{
  "train_examples": 15625,
  "vocab_size": 32,
  "encoder_fused_qkv": true,
  "encoder_subsampling": 4,
  "decoder_layers": 6,
  "decoder_norm": "layernorm",
  "beta2": 0.999,
  "ema_decay": 0.99,
  "steps": 3900
}
Rows from block 3 of the text decoder, named by matrix and row number. Rows with one number belong to one neuron. Each number is 128 + 24 x the weight over its row's rms, rounded and kept within 0 to 255. All counts start at 0. Numbers have three digits each. After the name is the row's rms in percent of the matrix's.
# fc1: MLP up (decoder.blocks.3.mlp.fc1.weight, 1024x256), inputs 128-255
# fc2: MLP down (decoder.blocks.3.mlp.fc2.weight, 256x1024, transposed), outputs 128-255
fc1.186 114:138120136096116104159130139157150140117070129139122113113110129104150121105132138111105141109134126148130160114119098175113166133105164168136151114111132133161147205126108085113074105089132161146148133151151147120111092137146102123103166093155154120078102153144117125134171135169133127159132150160101145154132098128143104135150140135087153136156140082129159124133158127146174131116089
fc2.186 129:148155098130081146159120131139134137145103143155112118094112077133116136122107098111142149129124157153111106133145106136113105116127181111137141153112116157156141108160110151077120162141154123134114131104168120110154088097114132127154110144123109085120144136151108147127139128108118154158104089111144101100133132149154157140148080102168127129139145092178103123127138161095140110103159
fc1.189 098:186094118127148117124140150189129134121119099178116136105104159140116104152093119098146158098138139161123094140122117118091117169102117128130076158118157137123183113154146143124127139139097147124115111141149145113109114164117138117136149111149142105170127120096114100115156131120094134129178130147109112134140153122137120139155087100124078170132124106157097158152096104106100136124101
fc2.189 068:127124129155127143121110108086087163151093171119090143110153148119109137124154108170132159147130083077139120130139135145106088140171123133146146104125123112129124101130128094162141118124145131164129137104109130145117106146165144119125128108090129130095113117163102123109114112136145150101146159108155081125141185125110144097137138123134119186150105168149099109150111092105136153149136
fc1.190 119:116137144084172130151113162136113117143094173131136129135124128118080118146069169111116131121160131085097077141159129107182157127122168111060125134150093105198110157135144102142130127105124080131107146144133110142146115109088122090128146132111138137107116129119157075123141129148150123152159153144148093146131112136112106111166147147144141139113107166125126114119160132113135206138136
fc2.190 134:147136117126075146155072111099122158128173126135142095109110103169120116123122122126090122102201152139152105096181127119136111140115145125140164172138107150135111171148153130095108151123123095170125126106198115113139126171118148125165107092161130138098138163101130116107181142156116108100102106115072109113142074102135168087093171143120097123111122134139137120105108134100131135143167
fc1.191 097:132131145141113102112139150133120114132098130132104115139156107164123137125099129170114141171105127095149137138128104099098113153115139084102129126124126112148121174119125159078132135145108133167118106170109114148148123126129085112151072125154144091130123157122143073136162099120121160112106134113137087132141116107109130108098140106139091089134139111114100136113068056134114093088136
fc2.191 079:147119073158103114109137080163086172108098165111085155093116146084103145147122109116111118133108117108119151118152135188185133087109122127125122140121132152125158113124095145167099169131147117120159139112125172140088098132143157142103147103140163117081128130120120110114140159095167152144122128114184153141099150109123096126113129127141132131134131119143112136143152152146126131150121
fc1.192 127:164107092124116175170138099118174149140147150149114109164153128145120115156078089109115145105171138148146131144095105178081122117148149149116101126142135164111149122137136102142147119113067100162118097114097120119110085164081105140126133136129119097144142118129156115145146138136105098105167166109099114121124148153129133123137139093088166142176123153165115148137095109158138145101138
fc2.192 146:146161168118152162136088152090119124106128088138158145174123162116148110081148116135090079095132083095120091129158179140169121103138123136138152117141168100136107165135116148112119128126151109150103172130123128127130137112120122152092165151143149163084129125100131140114117146160169099100125169120141107104124127129142144131121147150084107160171140132147126093129104123121157130105120
fc1.195 090:105139082108118154135128092136140096115111124133139105117147144165136140162161124124163153110083133111179089113101162159088114127116151093119115144090145114144104154115143119101128139132144138146131169130114053142153116130082140142198103158106156135169145119135130156140142112132138102125155051148138093123158150067100131152131097157132088123135116152124115143096147147128092134141151
fc2.195 077:115153132130126150126098156117161132085091118115123130101137121114112110124151183140116065104075145054079151100109138112121101114153148160152175152126140136129152128130111121113143119138120114091120102159127133102121209119105082122152124119132141117117156113119157116129112131117139134147120159120133128148130116135099141112133115124100163106143142114127143108147171150117146162143159
fc1.196 102:119102121130166134111175116113083122073126182156109145125143127110127129116102119132150141132067127150091130120107127144104158139131139109128142142108094145168161115120130119127164089142079119138111106113159127090113095105130172121135136164123106095138112149152108116107129109125133096176178120114090108113124166146091123111103154099165137128138132149135149089132112115093143121144123
fc2.196 104:128121135125072146130093145124139118111102109129179170131147165145115152084120136116127104145155083100149143134130113154159138140100153150158141105163110102135147121136105130102136123088090113099129107108159129139111143097124109095139058139101162139127134101107183139156131176121096164103123138133119130135129169121097094133100122104150124146142149123147100106125163137148149139105158
fc1.197 084:138114120150147128136129117145137119128126085121102120186110107138080154106092097109145137109070175127138127139157099106071132143107065126101120090104169173069113095119123109108149118143135116135104153105136103139114108144140101123125151151160103134140145146125132153082088103177130110135086116140152135136103105166164122128109096135101131159129127150147144110110125096097114163110131
fc2.197 076:124130112148144122131141161091158118166115091081153126128122117107122121098105146080089120151158094121108143120135144124140129109140139156096142098122168127158121144119145112102149150177100130104129120164088145158119164134138169105124133140128122108148153112143147161211148131108115159126183146192124141142130146160153144120106087113144147139201128157135119126132119138151145126120116
fc1.198 082:141165081120109152163131086132108151126121176116148140165029139110144136146141125142122162109150139144142119125133134108121094164170062128142111131111113141122130136164167113177177093093127141171119116125137152115133106121090123151148142144091156092165123102119122095119110101128102132121159160110142089115142129110104128101089168123098133144134091156095135147143129112093090141109155
fc2.198 065:105113112131126118129130136129089140103136128139156100099089088124178100114132174150128100136130138167135107132130151130119163159081122132124136123148165131148118133148085103120104125162115185208123134133080110088100077114150144165113130112155165128121095146130154150099158157170113111142148152142126154122144100158104112074132148132163143093147154151119123129151171107091128112181109
fc1.199 130:129073166076134118156157105113129153111109150139134119107145155149140110155111141126110147147117128152125087131172143143117050129135145138126123097129128153111146141149168096159131116071128151144101117121175114098123102152147160117102091077111138121102088127153134085141103127156121127098154129159110102116135121139134124107118133139101105118108184143138152132123124131148121144134145
fc2.199 162:158127127167086098097102142138131147117102105159178130120073119102154147153118151142128131158128113184081134127180137058077120132158154152116154125148118114167125127125090149122109110147187124100129105146123143108136133121168125154145140169159129123176160114158142134125136097136087123085116158153121166117077151128146084125123158136143121133131142130109148119099148160106138137122145
fc1.200 080:106138131113107170167148125170152136155175128104151123138115118116122159145097117133111094153104099118168106150090127117121139126100120126112108095102149154144138170106154143156158144159121043122149117141080165118184110119091118117075075105133118138104121155127135129116128099154120164147114143091125127085167150167107111129122132107111152123138147156128162084126170125130127148131142
fc2.200 069:113070096171167097131128118117108116140156164107148125118111132122094161190129078122157120164124152122127125098132162146160096138133141119131148150127159158144167128165114113124155115123084120120095101122129133160133113086096134121131117178137157112147129109107148120093118146161132111093163130117134161122130146070109141141081147129101117157107066124157121131131152143079152109115131
fc1.201 093:089128129118098138163117113083096137118151104152136113118068144110089105141122137149148120134161152135158098137130078131102124149111134115129085127131127147120133126108151167165114119141080137135096198119128173175117116140119152090152165100108101107087158142100137098140118107158129135160149132143120138125098135128130157146095137119093135129102101147130132172083152145142097159119151
fc2.201 084:132055098126157119111094120130137147137104161173125127099132129131107141125148129154119107156134154139078096122078141166178145119124102143130126118136116156091152113123099107117132144134135107108144119116112135099126141094092168116139128163102172125098125108109118121087111128133134104144141125115092079131118150148114130110129055113139145131204095110095120089125124137126168081120126
fc1.202 117:126107085141141112131095201108156133141097168182126124163123142094151129134140148163093157165120132122133150110091135121165117153123131112151117099133104168159105104132140134107144092072115178070183167129114128104148161095138169116135138138114152120104099154147183151118106153120108142141139131120159122137153100139138118186129111124107165096121137122132130142121156115116129100086130
fc2.202 138:081135095145146133136136110083136126100148142121116112121116134127141104124135163121091073105167106121167151124099092155151145136079150097167108170120121135083104145156117104149092100122145114124121106134147150115137158179113132140128130118130108134151085095111132125138144123124147095134115104109095130111107086137100137114148165115106136115148140132094135105140146126156097142128177
fc1.203 086:145112131085113141098131144106097157058162125156085081116160086089126100094150163105127157142122134156129086138092161122152114109131120110076113111134117115102109147157122132099146154107093141131124116117122115136108126143130146106106124113123122136117118163177120109124126117089154100141145133146175150149146129136158119145147142114142119105111148149108148107136104070133127133160144
fc2.203 088:162086132102175137115117155057110148130144153138138079108109132151171127098120098121124102140094108092142094159119164116104156175109137092135155100134113111118124105137144121143105135116139119129085107113088143099128132132109110099134107127147139119170102145063148128109114105168175142154163136129078141134111107157121115132134134131140140119101167112139113163158151151107146127186165
fc1.204 085:143084141155110123123164129137152100114098142152154123126112112125120083159131135153123118154141147112141148147143140128109133151129134145165162105128128110142179114161154133070164148108129094145107107153165107184113146111152144110110136130116143086176161113138109108139162128100086134131171117143091078093113166097091142146139113125125118158109112137191135107100058118089126123126146
fc2.204 067:109124102102134082085115150120116103119121119117104109160133121153142140149136097098142107139129164081150139089161180141124186118130117140137125136153137134108128052117134085146130127129129152109139113134145111111136085122072119149144146122122149157116156076160113098096113106154126163115133100152114088156138122099112107119094110153101141140152132127181141123129113146128181121134142
fc1.205 131:083122101142153147126158063121096117115107189127133113102086149131088150130100125131113160141127145148099152121097147125166113127068087129119094123125149145113162139107144097086140138137098113147096106157132135139097087134097100115136159132166161082155092146184127087141145108135147150150140075124102139124101154142115146167108135089124136138145108103142123105172143134153090151138143
fc2.205 136:153159084135117109151119122127140164131101133141135141144096114096118123152173141111104144147142118198091117141154151088095137176113124146094158189148137142185141078062107131152161101153158103144102148137127122141146153119144166154115156157085116093113153137158113149146193150148119109095129119149110125146116149166100073150150133130139082133092138133107139125101151153132109115130116
fc1.206 086:111119113105099138123101121079123126132142120143135111124131117076123124138110158088093136112123162136108109123098101143138129107141136107099110095102107135142146108139156106101104108168097129129157071127122119131126104102183137125118137125137140119145127109151138165116135155118129119161109134135149128111163117106145099142105156156124139119099159121129091120154101123152107096126133
fc2.206 077:096129154141144127104127149150092130111123147093105109139133125074141159141108186137108153124144122150108127164108132150095141124119154106144061136116112109139127137109134137118149126065140109122104141120136119114151097095132096133149133138108096122157150102108096111133087173099182110140123110092152129162157163142161084152137122106103132158115170152101101189133125139146064138110141
fc1.207 116:148132068111158122163111118107150164118146129085152104093126122058110137137115148136099115157115122173169127129134149101162086129136153138141148110093118137127116134141128116131119126136139145089085134092116145139128115111129120076114080082117129143157111120133156155113162092155111146137142099150132098144124135162154164121110169129128144099134159112135120119098126133132150102098112
fc2.207 135:116152144171114162132108147070175129136129082128116140172162170151113156104138135150096100095142148123069130106151140155116111127157088115148133151122186138125179094149107128161118139104090115132110143145156163149132119134133157163090157126136144115093133107131115119162083138086126132109121128105109092102073138099118124141131129155169130149142084144120156125131114092129125113148116
fc1.208 084:108117162127207183142130164123110117169092114124097133095151159125147128119132127113105150144134164091121124117106120151162103159074121138080121130100113134123096142138120100180160142129139109139122110127122120101142085139161090124134134146108109116198135161159144115106104134099100137155168096184134139099160105127112119126061139104128123145104117135167109138132132090107116125092128
fc2.208 065:152128112090123090120180150128168113153147123136139173144138172095121124167107117186112154095133142129161105096125130128100132099106172125170117130133098146128130127122103146149126125145155155157147110141145120175167149120141089150094175155159094140148116124158152110109118106128143116150128140113154171110121162108153160144109129058117084123131131110126120104094118153129135154151141
fc1.209 120:175137130122137158137156164095171151145168141173134113116131119134106169157144115163118152115137101128132117138117141136131125109104108126118099115154128106165132108103162136134072172109101122127165140098155139078146135116096135125155117123147149150093099164113123147123157115127142117154146091113126099157144104159090147113179136135116124109124128144134172158094117090110086097156149
fc2.209 142:127138159146149116167090103108174108141119125146083113108170176124149140137126117136124158113121122080130152088127167125175132096186126128141128101139139087125116095123140120127148101108134090123123116106142191119134086101100146123106156111108099105142146135147123113159094140112120153095118117170168126096140161116103118129156135108150146103164090137133128114133116120060130132123119
fc1.210 109:135141111099114155143122132115113112143110128157160111124145114153119102101093124094139116135086152090112134163157115121119089167138151124134134088113167098105139118120166093112109117128103100144134127130117112096126108152107125154148122116097097121135116163159112104070109110118079099157117116169122119108136115139153068094104098123094153163146121131128096127115138100127192172133127
fc2.210 111:128114133116130154127147128165146080168130115143127175108135142122102113111152146103158117150150135129121151107121156065121145095131062103156158102128134112114152122121122136149127094121107100150127081132128157156132121193160076130126123113104135123118143103111114112164121115076112103131095145176178122150128100106110153109120148125149106081164100085101201139159085089168097114089126
fc1.211 083:071107099136120144152144155144131076110086132149101136140149128089149086122128107140095137143091145171129160119126151180106158117158135106105141084105135103141133124134091110094121111112115154134132158107144147131074095118109128105146117187125098138149131136158158088136127093143135100094140132121116100097115122125073134128125116164170145137120113155101103149152120137146116107166142
fc2.211 065:147133141121085086113119137124147134174167113137112101135119176127118092085106116143119121112110122129179140156169145116153151147115147146132169153118139072140136129131128137094136125123131112078146107114132124154106126145118082090115114067141111176124146142123149145121156092096123152107095113164177134086108165103121138094136153116131166107164145116142162104135121120192156120142113
fc1.212 103:100141094131096183120142146134120139133095118147139093114126100138108159146119100111071126112165159129126082137142161151100167112106111118136147136108149169166155142142116121130175120125131143125099119110152115165157106139148112149110122113099143094103124135125115117121156145116108094105119145123105109126159127097126120160089157148099122132102092080157141108132133146116175135128100
fc2.212 103:135144146141121164110131145092136116134160171153153156151112108153120120123143119130157178123121120149144166070126130114112180080164103113151126118142195152163139098119153119153111138112087114113118114126105145157143086117101123110145164084105143147132169105168109134097145089125136141124131150164125116120111199119088185172120083116136121157115133169114142097145148119112108148135132
fc1.213 109:117135096140167136111115114160142133161117134104090113095115154093106129138102122111128135150110135095149135107121079143139099088117109155102101135127093161089146106173125116152105117123132090167144129080136109160104122137160134118090138134147133127168135159147130130126157145115153148140150094133123159097110177128121107138088104101108104081148149117141107130097117135102112142153121
fc2.213 116:117137153132136173144146169169150103169094150138131127143146060138135118126117083106168176138134138146107120148149098082138097135120135127109109127158115141132132123107148132150123123132143180118105123154110145142149123103113091116113149122143095106123147180179125139173169127145149175145146165127109133108104155188091122191133098167133098118115113120127095170121138147114103159126161
fc1.214 092:133132109100156132160122178107124107150163096153128146111091141101122142122103156100150142147119070117070164104130110087122107140114114120145129132119143121116108150226121103149111086112121127157103121164135114146130129143131124144114089126120079134138129150130134123140089124097104164074138154127120144109113124147106139146163138078122135104134114106163181115140177106095106148101188
fc2.214 082:135134109110124114126163162082076120139115176126101080111108122127108135115138146172127152142159127162126140146084156154110121141105122120127122056101112131151131071136139119142130126115104104107138148083140107183133116110102130099134107145131130158140155109156111138177118142110150090153130111135087115101085112149110101105117137119135144114161098148143068106139128130161103153141157