A small encoder-decoder audio transcriber, trained from scratch.
Model: log mel input, encoder layers 12, decoder activation gelu_tanh.
Data: trained on read English sentences (LibriTTS-R), 16.0 epochs.
Rows from block 3 of the text decoder of a small encoder-decoder audio transcriber, named by matrix and row number. Rows with one number belong to one neuron. Each number is 50 + 12 x the weight over its row's rms, rounded and kept within 0 to 99. All counts start at 0.
After each neuron's rows are labels from the 100 texts, of 14976, where the neuron reaches its highest value: "fires on" is the input token at the peak. Only what is clearly more common there than usual is listed. The data: read English sentences (LibriTTS-R). In brackets: how many of the 100, against the usual share in percent.
# fc1: MLP up (decoder.blocks.3.mlp.fc1.weight, 1024x256), inputs 0-127
# fc2: MLP down (decoder.blocks.3.mlp.fc2.weight, 256x1024, transposed), outputs 0-127

fc1.528:62 77 65 62 27 53 64 48 15 31 55 84 56 42 62 53 43 72 68 61 67 55 22 32 38 57 60 47 49 17 40 47 46 48 58 46 36 42 52 52 56 51 66 54 43 34 44 64 63 51 54 75 39 40 57 39 57 68 51 36 72 49 38 63 50 51 46 45 65 55 57 69 50 62 53 38 56 60 66 19 46 68 48 48 47 58 62 33 43 53 66 47 65 48 45 52 53 56 45 41 37 32 52 40 47 65 54 51 50 52 40 65 48 49 55 53 61 41 67 57 39 65 49 52 45 40 37 50
fc2.528:60 51 36 23 55 49 55 15 43 45 74 30 56 65 34 25 59 58 37 39 48 42 34 42 53 39 46 45 27 70 60 36 41 28 61 51 67 57 65 62 58 05 49 60 56 33 88 38 61 31 44 37 63 56 51 23 72 51 55 57 52 55 57 58 47 42 40 48 33 41 34 58 50 47 67 43 61 57 44 57 41 60 49 25 54 41 54 47 52 43 36 60 19 37 43 51 43 60 67 52 33 61 36 65 53 42 53 63 57 38 44 66 51 31 46 58 39 51 75 35 57 43 44 56 29 60 50 32
fires on: "n" (82 vs 5.2)

fc1.698:77 58 37 70 64 39 41 58 32 45 61 50 56 54 60 38 50 45 64 31 56 67 35 46 39 51 57 69 68 40 63 34 56 44 42 63 59 71 70 50 69 50 51 52 40 53 66 49 47 30 47 40 65 40 70 48 40 78 27 59 81 57 37 67 53 44 67 35 57 32 37 51 38 52 47 45 61 39 68 58 44 44 66 35 50 32 65 55 82 63 48 46 53 62 35 52 53 47 55 76 69 48 25 55 45 45 47 44 51 49 70 46 53 47 40 44 30 50 62 65 33 56 36 26 31 51 29 45
fc2.698:54 40 73 48 39 26 57 36 69 56 23 61 41 52 67 44 53 38 60 73 57 62 45 49 53 54 28 38 58 62 62 46 46 77 53 56 62 51 52 52 55 74 69 52 49 71 61 49 34 47 38 50 36 66 30 60 46 52 38 49 44 51 47 43 40 38 63 62 60 52 52 49 48 55 35 71 46 57 64 53 61 53 31 40 59 44 67 51 50 52 35 42 21 43 67 73 56 64 51 48 54 58 57 39 53 57 60 57 59 29 47 40 55 47 48 36 50 40 56 55 62 47 49 19 54 52 59 61
fires on: "o" (39 vs 6.1); "i" (25 vs 5.4); "e" (24 vs 10); "g" (7 vs 1.6)

fc1.612:44 55 51 17 46 24 58 52 62 56 53 47 39 40 63 44 54 60 57 42 41 42 30 46 53 48 52 43 70 44 65 41 73 50 59 33 65 64 56 44 61 38 54 63 49 65 67 45 70 48 66 46 43 64 56 62 45 38 53 59 50 32 51 58 63 45 61 57 63 54 66 45 65 67 44 44 51 68 46 54 55 48 46 50 64 62 53 68 74 45 36 55 61 61 77 34 67 56 66 49 38 43 51 40 55 32 33 42 74 50 54 52 39 41 48 53 42 46 55 54 35 51 59 58 44 34 36 24
fc2.612:28 68 44 64 39 46 44 68 67 30 41 53 40 38 46 53 63 56 47 47 51 59 76 64 64 72 36 46 26 25 41 55 52 50 39 50 55 22 41 37 50 57 69 62 63 55 41 51 30 62 34 64 60 33 48 58 43 48 49 43 74 56 45 45 55 65 40 44 61 59 41 38 58 34 41 60 70 45 44 54 47 32 67 62 50 47 48 53 26 66 52 39 72 37 55 30 53 64 53 45 40 71 50 48 50 46 45 52 38 54 47 37 64 47 47 53 43 62 23 45 47 53 55 51 65 51 53 59
fires on: "s" (73 vs 4.9); "h" (18 vs 5.1)

fc1.718:65 40 51 66 50 53 43 38 69 50 50 75 59 44 40 52 62 59 39 67 50 56 59 53 61 53 38 34 72 35 52 53 37 25 53 67 41 68 56 64 52 52 55 65 30 41 48 76 46 58 58 45 42 13 73 39 49 48 43 74 51 29 52 50 43 69 58 38 48 45 68 60 67 45 69 37 43 58 61 70 39 46 53 55 52 27 53 51 50 75 55 71 51 56 51 39 71 40 46 32 35 56 36 47 44 56 57 32 43 28 51 82 65 58 59 49 52 73 53 43 52 66 53 38 52 31 64 60
fc2.718:47 31 54 62 31 45 60 56 57 58 52 39 40 51 60 37 53 49 22 29 48 57 58 62 53 64 49 51 39 67 64 39 34 45 48 51 78 41 64 44 36 53 41 42 63 67 38 57 60 46 33 56 47 70 33 61 46 56 36 33 69 49 63 41 48 38 43 63 71 36 50 67 48 43 44 51 43 32 50 54 56 47 49 46 45 30 66 57 48 50 32 64 43 32 78 65 33 49 45 29 52 53 31 67 55 53 71 56 52 31 49 49 50 45 41 58 45 50 50 54 32 46 33 45 56 52 16 37
fires on: "n" (49 vs 5.2); "b" (16 vs 1.2); "l" (14 vs 3.3)

fc1.711:61 45 47 72 53 61 51 39 42 38 59 49 53 45 56 62 58 31 43 52 30 36 57 56 54 61 43 44 51 48 55 61 42 45 41 52 51 40 82 28 40 61 24 63 46 37 43 63 21 49 56 56 55 43 52 66 60 60 69 36 54 56 47 48 47 54 57 44 60 46 61 73 43 36 59 46 67 60 60 63 61 54 37 49 32 61 47 44 86 39 39 37 49 33 30 54 72 38 50 38 64 34 45 48 39 53 45 60 43 34 37 69 58 48 50 40 59 51 63 41 69 71 38 47 45 92 42 51
fc2.711:40 41 42 50 50 57 46 48 39 66 39 28 44 47 41 75 36 50 61 42 67 39 73 47 46 34 63 24 62 44 44 49 67 46 46 56 54 35 47 57 42 29 43 51 32 60 26 54 50 43 59 41 49 49 63 40 43 62 44 55 64 54 66 30 43 45 44 58 49 63 43 51 49 30 50 53 47 48 77 60 60 51 58 67 52 55 44 38 52 63 42 27 58 32 60 51 71 48 45 41 54 57 68 34 71 58 65 51 60 43 49 59 56 47 49 52 48 68 39 43 65 44 71 40 58 54 60 35
fires on: "n" (30 vs 5.2); "g" (14 vs 1.6); "c" (10 vs 1.8); "b" (8 vs 1.2)

fc1.658:40 49 64 44 43 55 64 55 39 36 57 52 58 68 54 48 35 63 62 53 68 57 45 49 22 53 56 36 71 65 73 43 58 46 49 45 50 63 58 36 35 49 55 22 51 49 49 49 64 53 50 49 41 56 55 45 50 35 55 62 49 62 59 63 40 28 36 38 53 61 79 33 51 35 56 68 38 72 49 49 50 43 35 42 68 32 76 50 64 30 38 51 46 52 46 66 58 50 52 58 66 60 37 49 47 71 46 46 35 60 41 53 51 48 66 40 17 30 40 44 51 65 41 43 44 53 35 52
fc2.658:47 60 62 58 53 47 36 40 57 41 39 74 39 30 70 41 67 36 53 54 54 55 52 60 50 60 60 54 49 38 55 54 38 61 39 74 29 37 27 58 55 59 61 57 25 60 70 38 47 58 37 55 42 50 61 50 65 57 51 41 45 49 39 55 39 56 74 55 58 47 82 63 36 41 48 64 55 20 63 32 40 51 45 54 33 62 55 43 44 66 33 52 55 32 30 32 66 27 55 53 49 42 52 35 57 69 39 43 52 29 60 31 56 56 48 45 64 57 64 64 39 65 73 62 45 62 72 73
fires on: "o" (83 vs 6.1); "l" (11 vs 3.3)

fc1.163:57 48 56 57 37 41 54 62 53 62 51 44 61 46 66 58 34 36 41 48 49 57 69 65 42 54 62 45 33 63 35 31 62 32 58 55 42 44 39 51 37 31 52 50 62 49 58 54 30 53 30 33 61 48 56 35 60 60 46 53 54 63 44 40 47 40 62 46 49 52 58 79 44 40 47 34 50 64 91 63 59 67 45 55 63 55 27 42 54 67 46 61 35 40 42 39 70 48 55 26 51 77 48 56 48 54 26 55 67 26 12 56 77 60 58 33 38 65 54 57 49 43 53 51 50 60 49 48
fc2.163:54 60 50 62 47 64 38 54 27 39 45 38 52 60 38 37 69 42 29 59 45 31 35 63 51 54 32 64 49 51 54 71 58 41 48 38 46 68 65 43 58 51 61 63 50 30 35 62 41 46 48 44 48 35 35 43 45 62 58 52 62 46 54 38 55 46 54 72 52 53 43 44 53 57 50 65 71 38 28 46 36 40 35 43 44 44 71 38 65 41 48 40 40 52 39 53 16 57 49 76 71 52 51 41 59 58 34 65 25 55 63 49 46 64 43 53 46 39 52 70 63 48 38 29 17 59 59 45
fires on: "o" (62 vs 6.1); "l" (20 vs 3.3)

fc1.398:68 56 41 37 51 59 55 35 74 58 71 62 41 45 68 47 48 63 29 57 49 55 44 53 42 61 52 67 32 41 62 47 63 26 49 30 55 48 62 44 34 58 47 38 45 71 49 39 46 49 65 57 62 59 47 42 48 43 71 40 28 20 50 63 63 43 43 39 51 47 66 50 38 26 57 36 38 54 60 51 50 44 39 41 37 49 42 44 45 38 41 59 50 40 31 55 65 62 52 33 63 42 52 47 48 86 47 48 44 83 62 44 42 56 46 46 38 50 40 50 62 48 55 44 42 69 51 51
fc2.398:39 35 50 62 63 47 39 36 43 43 60 44 57 49 60 57 53 44 61 56 49 57 43 48 47 43 64 63 41 69 41 49 69 45 36 46 58 53 53 44 67 61 65 52 49 55 47 59 41 39 48 70 48 62 44 45 40 36 40 69 70 31 39 51 58 48 50 31 36 50 56 43 42 51 49 48 38 46 52 40 65 40 65 73 29 44 70 72 54 52 76 29 56 69 67 35 56 55 82 70 45 64 57 47 67 42 42 35 56 49 54 63 67 66 38 58 42 62 59 48 24 44 52 53 59 30 52 41
fires on: "n" (49 vs 5.2); "e" (44 vs 10)

fc1.121:38 33 63 54 45 45 53 58 40 67 33 52 40 45 58 58 72 59 45 63 53 38 53 46 38 45 67 52 46 50 60 45 58 47 58 15 24 69 73 36 50 64 22 54 45 44 37 62 56 40 54 39 42 36 69 67 58 41 56 43 60 29 53 53 49 52 68 40 53 53 55 28 60 71 61 42 62 26 59 66 61 47 53 84 50 52 56 49 33 38 41 46 61 30 42 29 59 68 63 27 38 48 41 51 45 67 32 53 29 52 55 52 43 54 44 36 40 54 50 74 48 39 23 46 49 65 45 49
fc2.121:50 61 50 53 40 44 68 34 70 45 59 44 49 26 46 50 48 45 35 63 61 61 38 80 36 72 66 39 44 29 47 34 51 38 34 33 43 54 23 56 32 59 40 63 27 63 31 53 50 62 58 52 58 47 67 50 68 53 35 63 42 59 31 53 43 59 47 50 62 37 55 64 31 27 26 52 52 36 57 44 67 64 51 33 62 63 44 44 43 68 57 54 30 46 36 35 41 55 39 53 52 46 41 40 78 39 59 59 66 50 48 48 16 47 54 50 59 65 64 53 38 68 64 48 40 67 58 50
fires on: "o" (88 vs 6.1)

fc1.1:59 49 67 24 43 45 48 63 34 71 51 63 58 61 56 44 37 48 61 57 31 60 57 58 33 51 40 53 44 58 40 36 43 56 39 41 56 73 55 46 57 51 49 48 45 62 79 43 48 56 50 51 57 55 59 31 55 22 50 50 53 58 65 51 31 69 34 48 43 30 62 41 48 51 42 37 66 66 23 63 49 39 58 56 63 53 50 68 40 46 56 54 35 26 54 32 68 62 53 63 40 37 72 62 62 55 76 51 50 38 47 61 42 46 46 34 42 45 51 32 45 46 63 71 56 58 35 55
fc2.1:55 33 24 49 68 56 41 56 66 57 55 45 39 43 59 49 51 51 60 39 43 61 73 20 25 48 51 66 31 50 45 47 47 32 66 64 47 54 38 47 48 57 48 48 63 34 35 55 61 33 63 40 58 53 46 59 56 41 22 37 87 58 77 34 58 66 40 55 78 32 41 47 52 47 50 61 33 62 70 39 55 34 45 50 66 32 59 43 63 61 41 59 54 60 64 65 59 54 49 40 42 62 55 48 64 54 51 40 60 54 53 51 64 33 44 43 40 65 58 52 26 37 63 55 54 50 50 46
fires on: "s" (68 vs 4.9); "e" (27 vs 10)

fc1.525:39 17 46 28 52 39 66 48 51 63 71 72 56 34 31 23 67 40 62 56 42 55 47 29 37 57 43 28 57 58 58 51 52 47 55 49 62 46 47 43 48 62 31 57 49 35 48 58 58 32 42 50 45 41 55 68 33 36 66 35 36 41 63 60 45 39 56 53 50 68 49 43 52 42 51 42 44 68 34 40 56 68 46 34 50 44 74 43 35 35 40 46 26 38 65 66 57 55 46 60 60 51 49 30 45 52 36 63 60 30 37 67 42 66 49 40 49 34 56 20 50 63 63 56 50 43 40 41
fc2.525:59 61 47 54 67 57 32 42 56 37 48 43 52 42 36 43 52 69 37 62 33 41 29 53 69 35 42 48 67 60 38 51 56 62 44 40 51 58 48 51 64 28 23 53 51 45 76 37 55 44 67 45 52 55 32 29 61 74 62 48 55 37 70 67 52 42 35 62 49 45 64 45 53 54 52 43 35 49 50 57 39 58 31 65 44 50 49 53 63 40 46 33 45 42 37 67 27 55 76 79 55 67 67 51 67 58 31 33 43 47 48 49 48 55 59 53 39 47 58 52 40 51 40 54 40 44 42 42
fires on: "o" (43 vs 6.1); "'" (24 vs 0.4)

fc1.124:59 38 43 43 42 72 63 67 46 43 46 38 53 52 82 64 58 29 42 44 41 53 47 44 46 81 30 35 65 59 61 37 46 62 47 62 46 46 55 61 45 61 59 49 35 52 47 43 41 63 53 68 57 35 57 39 46 51 68 60 47 42 68 45 44 59 33 55 55 57 58 30 40 40 55 61 53 55 67 33 55 48 42 82 46 49 61 44 28 52 65 53 54 56 63 57 67 52 36 33 40 45 62 42 77 53 38 38 48 10 28 35 59 51 51 51 51 59 39 58 25 42 61 43 51 45 57 65
fc2.124:58 59 54 66 50 49 53 47 51 50 32 66 63 66 42 32 49 70 49 51 37 40 51 58 60 25 48 62 53 41 68 63 39 46 64 34 39 44 48 51 44 33 42 58 58 59 52 59 24 55 38 37 50 40 56 62 49 41 44 52 46 42 55 46 43 50 62 48 56 53 47 63 69 52 50 50 31 77 59 52 37 32 71 48 55 34 52 45 23 26 53 50 62 49 58 49 48 34 48 48 52 40 50 35 50 77 45 44 44 65 49 54 48 64 36 33 56 76 50 26 62 50 55 56 52 46 47 48
fires on: "o" (52 vs 6.1); "i" (33 vs 5.4)